Weights of a small sound classifier.
Model: 9.3M parameters, log mel input, num experts 32, layers 8.
Rows from block 5 of a small sound classifier, named by matrix and row number. Rows with one number within an expert belong to one neuron, the router's apart. Each number is 50 + 15 x the weight over its row's rms, rounded and kept within 0 to 99. All counts start at 0. After the name is the row's rms in percent of the matrix's.
Before each expert's rows are labels from the 100 clips, of 14976, where the router gives the expert most weight on average: "top examples" is what is common among them. Only what is clearly more common there than usual is listed. The data: short read English sentences (LibriTTS-R).
# router: router (model.blocks.5.mlp.router.weight, 32x128, trained with AdamW), inputs 0-127
# up: expert up (model.blocks.5.mlp.up, 32x256x128), inputs 0-127
# down: expert down (model.blocks.5.mlp.down, 32x128x256, transposed), outputs 0-127

# expert 28
top examples: voice: female
router.28 108:71 26 69 57 50 45 60 45 51 69 62 21 38 30 45 69 43 31 37 57 36 83 75 60 59 42 46 36 68 20 43 76 46 51 52 81 54 68 23 32 54 43 82 54 33 46 33 73 39 40 50 49 61 55 53 75 24 46 29 41 52 61 73 64 34 44 36 51 21 57 57 52 56 66 39 46 35 46 42 32 61 72 61 41 41 71 45 45 58 53 58 56 73 55 66 35 39 41 35 56 39 34 43 43 68 45 54 56 49 65 91 39 49 72 48 58 67 63 85 25 36 27 43 46 45 56 58 62
up.0 166:25 54 49 33 43 56 79 75 45 36 49 48 54 40 62 56 65 54 32 48 54 45 48 71 37 65 51 37 37 42 56 22 90 52 52 29 35 38 73 70 44 22 38 33 52 49 34 38 51 37 33 53 61 39 48 56 43 46 50 57 64 65 58 54 70 40 70 52 43 36 36 75 28 46 74 62 67 26 51 07 61 67 25 70 43 41 68 34 63 35 55 36 92 50 37 41 19 62 44 38 49 71 49 76 50 48 54 39 57 33 68 52 57 34 72 48 46 64 46 49 45 40 33 52 68 51 79 66
down.0 169:60 55 36 63 53 60 43 33 34 27 84 66 38 45 39 50 41 57 91 64 53 41 45 57 58 61 52 61 60 60 53 42 17 63 54 42 45 45 28 49 64 49 46 80 44 43 47 61 29 69 58 57 42 72 55 43 49 57 54 38 53 13 53 05 22 71 31 50 55 73 42 49 65 41 39 63 30 55 43 63 39 34 66 47 68 52 19 53 50 52 41 47 15 62 63 43 56 49 66 37 55 58 46 53 46 39 56 58 58 58 50 25 35 68 33 49 99 51 66 63 55 51 62 37 40 31 25 38
up.1 038:52 58 39 68 46 48 28 82 51 37 40 71 62 52 81 66 33 50 51 50 33 46 42 69 62 68 70 53 64 45 51 62 77 35 47 61 49 56 25 63 25 45 17 42 56 56 51 54 47 15 59 49 54 12 53 44 90 38 62 83 65 56 36 43 27 20 54 51 39 40 53 57 70 49 24 48 43 84 73 49 25 42 52 56 61 47 57 51 48 55 33 45 31 66 39 26 56 43 49 68 44 38 78 38 58 48 35 64 58 32 72 30 60 61 67 54 22 57 47 66 53 39 49 64 52 49 47 49
down.1 040:47 75 17 66 48 20 73 31 52 60 39 50 33 46 53 17 63 30 65 54 69 75 40 20 46 44 53 41 43 49 44 60 36 57 59 59 71 58 41 42 57 85 34 37 34 50 73 35 34 72 42 55 59 66 51 35 48 67 26 32 65 29 56 21 69 71 31 45 74 52 59 45 77 40 62 31 48 38 52 45 69 30 40 52 63 55 33 69 33 36 69 44 44 68 42 51 48 67 36 61 52 73 46 75 53 44 45 44 47 44 53 58 31 46 20 63 72 70 66 41 55 52 75 44 41 33 34 44

# expert 21
top examples: voice: male
router.21 092:49 76 63 57 28 34 49 45 86 52 47 46 49 77 50 38 51 27 26 25 32 36 53 46 54 38 57 07 18 53 28 62 60 36 66 58 65 34 27 63 55 26 64 36 30 50 64 43 39 54 30 39 36 60 60 51 51 35 79 30 41 66 18 38 67 33 74 19 44 29 35 54 42 39 50 38 36 65 46 68 36 43 75 62 48 45 42 38 33 63 58 36 45 54 58 39 35 48 37 40 47 25 36 52 48 49 24 62 67 49 44 49 50 55 52 50 25 37 49 54 43 51 43 38 51 47 17 77
up.0 117:34 60 62 80 44 57 45 50 52 47 40 33 57 68 46 53 46 40 31 79 45 50 51 66 40 39 61 57 28 62 48 65 89 47 34 60 80 36 67 48 42 28 73 30 56 69 47 64 54 28 76 47 43 35 23 60 81 39 56 32 65 48 82 61 15 30 32 76 22 25 43 68 32 48 67 54 45 46 71 28 60 53 19 56 38 58 32 55 41 42 51 50 75 27 58 34 53 37 66 51 45 56 47 47 57 60 50 71 40 76 39 47 49 50 44 71 28 45 52 55 56 61 64 45 49 34 40 62
down.0 110:62 65 56 27 50 46 68 63 47 45 48 46 27 47 48 47 60 70 66 25 61 37 48 49 60 34 41 30 57 34 56 43 65 54 70 46 21 53 47 50 30 35 27 61 61 61 51 45 50 55 50 57 65 58 54 62 00 52 48 65 50 50 15 09 80 60 64 26 66 50 58 64 43 35 35 34 53 51 44 71 53 34 67 52 79 45 64 42 73 45 60 57 46 93 48 38 22 80 57 42 46 68 39 77 30 37 50 39 43 48 59 31 52 50 44 46 76 49 36 39 36 55 60 54 43 63 67 35
up.1 048:61 75 18 44 44 42 40 41 59 50 34 52 37 72 41 57 50 59 95 48 16 35 38 76 57 59 52 59 13 61 54 60 39 45 52 47 55 57 51 61 43 04 14 24 46 47 75 45 64 48 70 40 55 59 69 70 58 54 45 39 37 54 55 51 52 66 34 52 82 61 37 52 25 51 40 51 48 66 44 49 57 24 63 66 33 36 45 51 74 22 37 54 60 66 42 64 07 49 55 66 60 55 45 58 44 67 47 36 36 68 74 41 51 64 33 50 50 44 35 56 40 42 52 32 63 43 53 45
down.1 040:62 38 84 61 67 50 62 51 42 56 44 58 55 48 63 41 64 44 14 44 61 51 65 31 42 56 68 42 49 19 50 44 40 41 37 50 38 32 49 71 49 05 52 73 58 63 09 69 42 53 37 47 55 57 42 38 69 62 35 59 52 25 38 30 84 24 54 60 40 84 51 28 32 38 63 50 56 65 45 56 55 72 39 70 31 55 41 47 58 59 74 69 60 59 44 42 64 40 36 46 47 36 58 69 51 30 63 28 48 32 25 23 42 66 37 60 42 63 64 35 53 42 40 75 56 38 65 61

# expert 16
top examples: voice: male
router.16 094:56 53 53 70 36 48 45 76 40 84 41 40 40 50 40 76 37 36 40 33 34 67 34 44 41 43 41 61 38 50 26 55 70 59 45 65 53 51 26 59 63 46 67 31 28 26 40 55 35 65 37 65 75 52 55 37 18 50 50 75 35 66 29 79 69 37 31 23 55 65 57 20 47 33 61 27 59 51 31 48 65 52 64 46 56 27 49 36 35 65 52 47 45 47 66 60 35 29 64 47 56 47 40 77 37 41 37 64 23 64 77 46 76 44 40 75 59 36 31 58 57 53 43 33 51 28 65 70
up.0 039:73 52 68 35 58 32 30 36 50 25 58 52 68 70 66 61 66 65 39 81 27 46 59 62 64 60 48 36 30 47 51 37 16 57 45 04 71 62 36 59 57 61 26 45 53 43 54 54 49 61 48 55 54 41 54 38 64 48 45 27 49 16 50 67 68 64 44 48 77 43 46 57 56 30 35 74 39 29 64 41 61 56 36 45 87 36 36 42 40 60 63 45 49 54 52 60 51 47 71 38 59 34 53 49 23 65 20 49 28 57 54 48 38 39 48 34 82 42 42 42 32 32 55 13 39 36 43 50
down.0 039:61 51 47 56 34 40 58 46 44 83 53 51 43 58 35 45 68 70 69 65 83 68 42 46 59 59 26 42 63 68 54 30 64 36 84 79 37 56 29 31 78 73 53 42 47 43 72 47 51 76 79 56 54 51 43 30 42 41 48 65 43 66 57 34 27 54 61 64 41 42 33 30 60 35 35 50 79 29 39 38 64 56 55 49 26 60 49 58 68 42 29 34 47 56 53 37 46 58 62 34 52 62 36 68 72 18 32 67 60 39 54 70 51 74 50 49 32 36 51 41 40 83 80 52 41 62 32 42
up.1 089:44 30 47 62 50 49 55 56 46 40 50 50 74 72 92 25 59 54 11 52 50 49 46 82 48 55 39 32 51 38 55 68 48 42 33 47 65 38 42 59 63 37 58 36 39 47 53 48 27 35 45 31 17 59 50 57 88 60 55 55 51 51 79 76 55 64 87 75 46 66 51 60 15 42 55 46 66 51 56 44 55 41 33 48 58 37 50 41 39 42 37 47 26 52 48 63 67 68 29 33 47 59 53 39 63 32 48 78 71 21 59 54 32 61 17 59 28 73 68 66 53 43 52 42 70 46 53 49
down.1 088:49 44 18 67 48 46 26 24 70 55 43 55 60 33 51 33 46 49 70 48 40 35 57 31 39 54 38 45 42 45 50 43 01 48 40 54 51 42 57 59 39 91 73 57 45 79 26 32 50 30 75 62 50 55 51 43 31 55 39 46 32 62 39 74 28 53 55 59 47 33 47 38 38 48 48 53 44 48 42 60 25 85 22 35 60 84 50 46 59 43 52 46 40 48 42 89 59 65 64 55 60 28 49 66 53 45 84 41 41 47 68 53 65 38 62 41 38 48 40 68 63 74 47 68 41 39 31 32

# expert 10
top examples: voice: female
router.10 095:64 63 56 46 44 33 44 53 46 83 38 27 33 47 53 53 37 25 37 33 44 78 32 45 55 34 43 66 56 51 27 65 64 66 45 80 53 46 32 52 60 51 72 30 43 39 43 58 24 84 32 64 67 59 59 38 22 72 52 41 37 62 30 68 66 32 30 38 36 51 37 36 40 39 74 36 54 50 30 55 51 72 72 53 74 49 69 31 37 47 48 37 48 60 58 55 38 34 61 60 68 56 43 60 40 46 28 56 15 61 68 51 81 59 62 67 50 58 42 21 58 38 34 32 34 27 64 66
up.0 236:61 49 37 44 56 33 50 35 49 24 59 49 22 62 80 53 48 47 28 60 68 40 30 44 56 23 42 50 79 81 38 38 80 28 46 39 65 40 51 99 50 27 49 58 56 43 50 56 49 61 69 40 59 49 52 66 31 50 67 45 51 58 56 99 98 55 39 59 38 47 43 67 61 42 54 28 45 51 50 54 67 70 36 70 62 43 50 49 39 63 53 41 25 40 28 52 57 48 64 55 44 47 47 68 55 45 34 49 15 43 48 64 45 35 33 86 47 43 43 53 58 52 47 35 45 43 60 44
down.0 245:52 36 39 46 37 50 43 63 64 56 54 72 71 49 57 39 69 62 42 34 57 29 53 78 35 54 41 60 57 28 69 72 33 44 63 64 35 55 42 00 54 40 58 63 44 36 83 42 41 37 46 62 42 61 39 49 54 43 23 67 44 44 59 25 04 52 50 66 53 40 52 55 61 52 49 72 65 53 56 55 49 47 74 25 36 63 43 44 48 18 77 64 49 45 39 52 71 31 59 58 50 58 67 67 63 41 59 36 69 55 57 26 51 59 64 14 48 41 44 46 57 33 58 55 22 78 64 27
up.1 187:53 68 57 46 55 39 44 59 49 55 54 46 12 37 35 33 42 39 75 43 38 65 52 63 48 30 40 60 60 50 51 40 96 52 47 60 52 44 63 41 40 43 41 25 44 38 45 57 36 77 41 44 56 63 53 59 00 44 52 42 41 29 20 53 21 70 39 56 56 59 30 43 59 62 59 57 57 42 54 54 55 40 68 58 56 50 72 45 33 53 47 42 60 27 48 99 44 39 52 56 41 28 50 76 51 47 43 73 48 61 63 55 51 89 51 31 78 64 49 27 51 42 45 55 43 48 77 73
down.1 180:46 27 66 49 43 97 60 59 38 49 57 72 76 44 47 54 63 60 38 50 33 35 53 70 46 40 54 45 72 35 58 47 46 63 62 61 55 54 52 66 59 67 23 49 49 50 13 54 54 23 40 46 32 44 68 55 32 45 22 38 40 51 91 33 44 49 50 37 59 61 40 45 12 38 63 36 29 58 54 57 67 64 56 41 33 51 41 67 61 49 89 38 69 43 40 39 44 48 42 45 23 64 42 47 61 47 59 31 76 38 30 75 54 37 54 39 75 49 53 83 48 53 33 55 59 68 33 26

# expert 5
top examples: voice: male
router.5 104:26 69 34 48 61 73 45 37 44 62 54 50 52 57 63 67 69 60 37 42 59 33 70 34 48 76 46 37 33 14 37 46 50 51 61 59 74 50 39 74 52 34 56 53 49 21 72 29 29 57 49 70 57 68 65 39 29 36 77 61 45 76 42 54 40 61 72 67 82 59 47 39 50 56 49 61 58 55 47 63 58 21 80 29 60 43 29 64 48 46 59 71 22 63 44 58 44 36 63 58 54 32 37 70 46 42 49 49 27 50 16 62 44 38 35 58 84 73 65 53 52 69 62 30 64 40 48 33
up.0 044:62 34 60 55 48 37 56 45 50 51 47 58 41 54 20 37 57 52 44 68 72 49 40 70 57 42 60 35 82 77 51 50 33 46 59 21 35 67 32 55 64 32 30 48 33 30 45 50 40 44 42 30 39 68 20 53 68 32 75 49 72 52 35 69 81 59 45 36 43 73 42 49 61 38 36 53 42 55 77 30 18 71 49 59 55 41 53 86 59 30 35 35 49 83 51 49 58 49 56 49 57 64 50 58 51 57 51 51 60 58 62 36 34 27 55 47 01 38 24 59 54 48 50 78 46 73 57 43
down.0 056:55 62 66 51 57 45 65 32 39 58 48 21 62 50 56 44 42 44 57 39 46 45 39 46 44 70 46 42 26 51 38 33 64 40 41 73 75 53 33 76 44 66 39 42 16 59 54 40 42 56 63 30 62 43 37 43 76 43 51 45 60 41 10 73 74 60 43 45 75 54 50 37 43 46 14 37 58 49 42 70 66 41 63 62 43 59 35 11 64 43 40 47 44 51 46 65 90 58 47 31 43 50 57 78 46 41 40 14 35 54 79 59 67 34 46 56 40 68 58 50 58 38 66 90 45 39 33 36
up.1 178:74 35 19 50 50 41 34 58 41 63 58 57 40 56 44 53 54 52 74 45 59 55 50 51 38 52 47 64 00 21 50 56 56 66 67 72 48 43 38 51 23 56 53 30 53 32 47 47 27 70 88 41 55 74 67 43 35 56 45 68 54 47 27 31 39 61 47 34 74 74 57 53 57 51 38 57 65 64 43 67 78 32 72 47 32 39 65 57 51 61 55 48 23 58 61 56 40 49 72 42 64 44 62 31 42 70 50 58 63 48 61 41 58 49 57 79 30 58 32 38 24 55 26 49 50 41 12 46
down.1 162:40 79 74 46 45 50 40 61 52 65 43 61 60 56 16 26 28 51 59 48 49 58 41 57 48 43 50 55 77 57 62 46 56 50 42 59 15 55 55 45 74 25 50 57 48 51 53 57 52 53 39 58 47 58 53 50 73 58 42 36 48 47 39 71 78 30 52 58 56 01 53 55 39 44 44 59 31 43 91 59 54 23 32 30 22 68 69 67 75 66 23 55 47 38 47 50 23 37 25 49 36 69 52 65 62 49 50 47 31 48 41 44 54 52 63 57 27 55 43 19 64 30 90 65 44 45 42 44

# expert 18
top examples: voice: female
router.18 086:64 59 52 48 48 27 36 57 31 74 39 28 53 23 44 72 44 39 39 46 22 66 43 37 40 32 65 62 38 43 08 55 51 78 33 81 52 60 20 27 83 38 85 47 61 36 48 68 34 69 36 56 34 59 53 46 32 46 61 34 38 77 51 52 54 39 35 60 22 66 61 42 47 43 60 50 33 59 41 34 42 72 92 60 57 56 52 45 36 52 46 56 67 36 59 63 36 21 49 60 37 34 69 52 61 51 42 44 52 41 75 49 65 47 55 47 66 54 42 40 64 44 56 69 40 41 68 72
up.0 139:42 53 36 52 46 52 34 37 58 79 60 39 49 55 38 44 36 58 37 45 41 60 33 43 52 56 39 53 58 44 39 51 93 58 66 54 46 45 51 41 71 67 79 19 42 59 67 50 24 52 25 50 64 63 51 51 68 48 55 34 48 55 46 73 26 39 39 50 75 42 41 52 66 57 19 24 48 56 50 43 45 47 58 40 45 43 81 49 27 44 48 44 36 36 51 62 99 31 65 42 59 51 41 95 39 65 42 58 34 51 81 47 62 43 56 44 48 52 46 54 36 52 65 80 42 61 52 46
down.0 135:34 58 61 45 38 76 55 45 45 35 50 56 71 26 54 57 48 48 40 81 43 30 56 30 65 43 48 53 57 42 35 57 40 46 41 74 72 39 45 44 08 24 56 57 46 69 18 42 40 32 32 84 49 44 61 47 58 43 41 45 54 67 42 10 48 66 34 67 53 51 55 40 34 56 91 55 47 47 66 62 53 72 42 47 90 44 44 55 51 50 55 44 40 42 68 62 99 56 41 50 40 47 43 22 64 45 56 54 68 56 46 84 30 62 60 43 68 43 59 45 36 41 33 48 49 45 56 39
up.1 064:38 43 34 29 51 34 28 56 47 48 55 45 47 41 51 52 51 58 90 45 48 50 43 54 56 55 60 50 44 48 55 55 59 59 49 45 45 48 42 49 41 89 73 34 31 43 23 67 58 54 33 55 51 44 76 36 20 55 23 52 42 98 24 00 46 76 47 40 48 68 54 54 22 59 59 47 27 32 46 76 51 36 66 52 44 51 59 53 35 46 45 60 35 26 63 65 78 41 46 53 62 51 63 46 48 58 47 33 33 62 59 64 38 75 41 51 49 52 52 54 35 44 61 77 56 56 78 30
down.1 062:54 59 56 81 47 42 45 36 47 68 51 47 78 73 69 51 47 56 54 57 38 60 46 41 49 65 42 54 40 62 40 54 84 65 45 70 33 72 70 41 53 00 13 58 56 40 45 37 72 59 48 52 42 56 43 37 65 49 64 38 39 05 48 27 63 41 41 59 31 71 51 54 23 55 58 41 72 54 37 31 37 67 65 54 44 30 59 39 60 50 44 43 70 54 54 48 44 57 51 69 69 53 60 61 29 66 61 45 44 59 58 43 59 47 49 70 54 79 46 56 36 63 43 41 45 31 83 43

# expert 12
top examples: voice: male
router.12 079:32 51 65 41 62 22 54 64 63 26 61 49 59 67 76 37 58 42 23 65 37 33 64 54 43 20 61 29 55 77 68 73 44 23 63 40 34 34 77 44 49 40 65 56 48 30 24 43 59 47 60 40 56 47 28 48 45 40 42 67 50 56 38 37 72 30 57 47 54 38 36 76 68 62 40 48 48 48 72 42 67 51 42 54 64 52 61 37 55 74 81 51 70 38 24 22 40 81 41 37 56 48 29 72 58 36 71 77 64 45 29 70 52 74 43 52 28 63 44 32 37 42 32 53 48 47 36 46
up.0 044:83 41 35 33 52 22 35 66 47 07 34 77 51 40 40 40 59 56 49 53 40 37 69 50 44 26 46 37 63 40 46 57 54 45 54 57 72 48 66 46 50 42 29 19 37 34 28 52 42 63 65 49 45 40 48 59 58 51 20 26 30 62 73 78 59 79 57 62 78 69 38 66 39 50 61 77 45 63 51 51 71 24 47 61 92 58 47 64 52 67 72 57 43 59 43 32 67 54 42 43 43 47 47 73 76 33 49 39 69 41 39 51 34 51 31 66 31 56 34 49 69 52 51 34 46 63 49 44
down.0 047:29 57 73 65 56 74 42 33 47 81 49 37 57 42 57 48 47 46 24 46 52 72 44 67 42 82 52 81 62 67 67 30 33 54 39 33 57 58 54 45 37 66 48 85 56 38 74 57 60 58 44 64 54 37 53 48 29 53 36 83 56 63 12 33 55 46 47 26 43 33 41 31 55 32 35 25 34 35 37 42 40 69 48 52 29 52 54 60 59 32 33 53 61 55 60 38 67 48 70 63 70 76 49 43 50 57 38 67 41 31 49 60 59 54 63 37 92 41 56 39 21 43 41 47 65 46 42 74
up.1 206:39 43 45 45 58 66 64 54 38 32 50 54 42 63 73 31 61 51 65 40 46 47 61 19 28 37 49 45 77 58 46 53 85 54 56 31 51 64 53 44 23 50 33 61 51 37 20 50 46 39 46 50 50 37 56 55 69 67 40 59 54 52 29 00 59 57 62 50 66 44 65 49 35 45 65 42 62 60 33 61 36 27 22 78 99 40 69 43 49 51 49 51 23 56 38 26 45 56 45 49 47 53 69 67 43 53 53 56 51 63 47 41 44 41 59 49 54 60 58 52 43 64 28 46 51 58 49 46
down.1 206:58 53 53 52 46 39 33 49 70 62 50 46 35 42 26 58 47 44 46 57 56 58 43 73 60 51 49 57 39 39 45 51 14 51 42 55 58 39 42 44 69 48 99 28 39 81 69 55 50 56 53 59 49 46 43 45 29 55 61 39 41 50 52 94 70 38 39 42 46 54 45 50 83 44 34 54 27 47 45 39 61 46 83 43 00 53 37 45 41 38 73 40 74 39 67 77 58 44 53 48 51 48 45 47 49 40 40 50 51 51 44 41 50 54 49 42 61 42 43 45 64 54 58 60 61 41 19 54

# expert 31
top examples: voice: male
router.31 092:50 42 56 58 28 53 58 58 29 69 24 22 46 21 52 61 62 36 35 50 60 76 50 36 74 38 58 70 54 41 28 53 43 60 43 66 43 56 24 15 44 24 74 33 77 44 39 55 53 48 42 68 48 53 50 37 20 20 30 64 70 77 43 65 45 24 51 46 27 53 57 23 48 32 47 37 41 54 46 23 57 65 61 51 65 48 44 39 50 54 46 56 85 62 53 37 37 38 40 32 38 41 73 29 63 27 51 53 67 49 71 40 65 44 65 70 67 60 46 40 49 28 34 61 32 66 60 53
up.0 142:50 09 30 53 63 72 46 61 39 52 46 62 68 52 24 45 36 45 46 40 63 60 43 34 37 42 44 46 77 47 48 45 47 41 58 63 54 66 58 34 54 51 00 23 63 47 54 44 38 49 50 74 56 72 49 58 38 56 50 58 44 87 49 28 71 73 66 51 45 24 55 59 61 36 43 34 31 57 47 29 72 37 71 45 45 78 39 49 47 57 48 46 50 50 59 87 00 49 50 55 76 54 63 55 55 66 68 53 52 65 52 34 39 53 51 55 48 34 49 41 57 43 65 48 56 50 71 43
down.0 137:49 60 53 49 72 24 58 34 30 56 32 51 49 49 52 62 50 50 64 38 65 45 27 36 55 50 60 68 29 50 44 61 45 54 32 46 30 40 58 64 46 99 88 67 59 46 59 69 42 54 61 63 45 44 54 32 72 40 11 39 49 66 43 81 66 43 40 50 66 56 41 60 22 62 35 67 43 34 36 73 41 34 31 36 49 41 50 73 51 51 27 36 41 51 39 47 83 34 44 46 45 57 49 50 49 51 39 42 41 54 55 56 35 73 45 66 82 54 27 94 33 57 53 44 36 50 33 46
up.1 130:71 80 52 22 55 66 53 47 50 33 65 56 33 48 31 54 65 70 10 38 70 48 46 75 59 36 50 84 30 52 51 27 65 58 58 46 31 27 61 40 58 10 76 46 75 47 64 56 57 63 44 49 37 26 57 59 35 42 54 50 31 48 40 86 56 65 52 61 81 48 39 47 46 44 45 25 28 29 40 31 57 38 51 31 52 48 38 39 48 57 40 46 67 39 62 63 48 77 50 45 37 70 58 64 51 47 45 28 79 58 33 59 48 33 44 47 26 55 38 56 56 55 62 82 36 55 31 54
down.1 134:51 52 61 47 68 42 45 48 57 69 59 58 52 65 54 55 35 41 40 61 32 46 56 53 24 34 69 49 82 36 43 58 30 30 66 58 41 65 60 66 48 97 09 47 31 43 35 34 60 38 38 56 48 71 54 38 33 60 31 70 54 03 47 46 47 50 47 36 54 66 64 39 28 35 54 71 60 46 58 37 41 58 61 42 61 34 59 62 49 66 26 55 43 55 31 67 68 18 55 40 53 41 51 46 50 65 36 71 17 60 68 56 75 67 47 70 80 67 66 35 65 52 42 32 40 48 52 37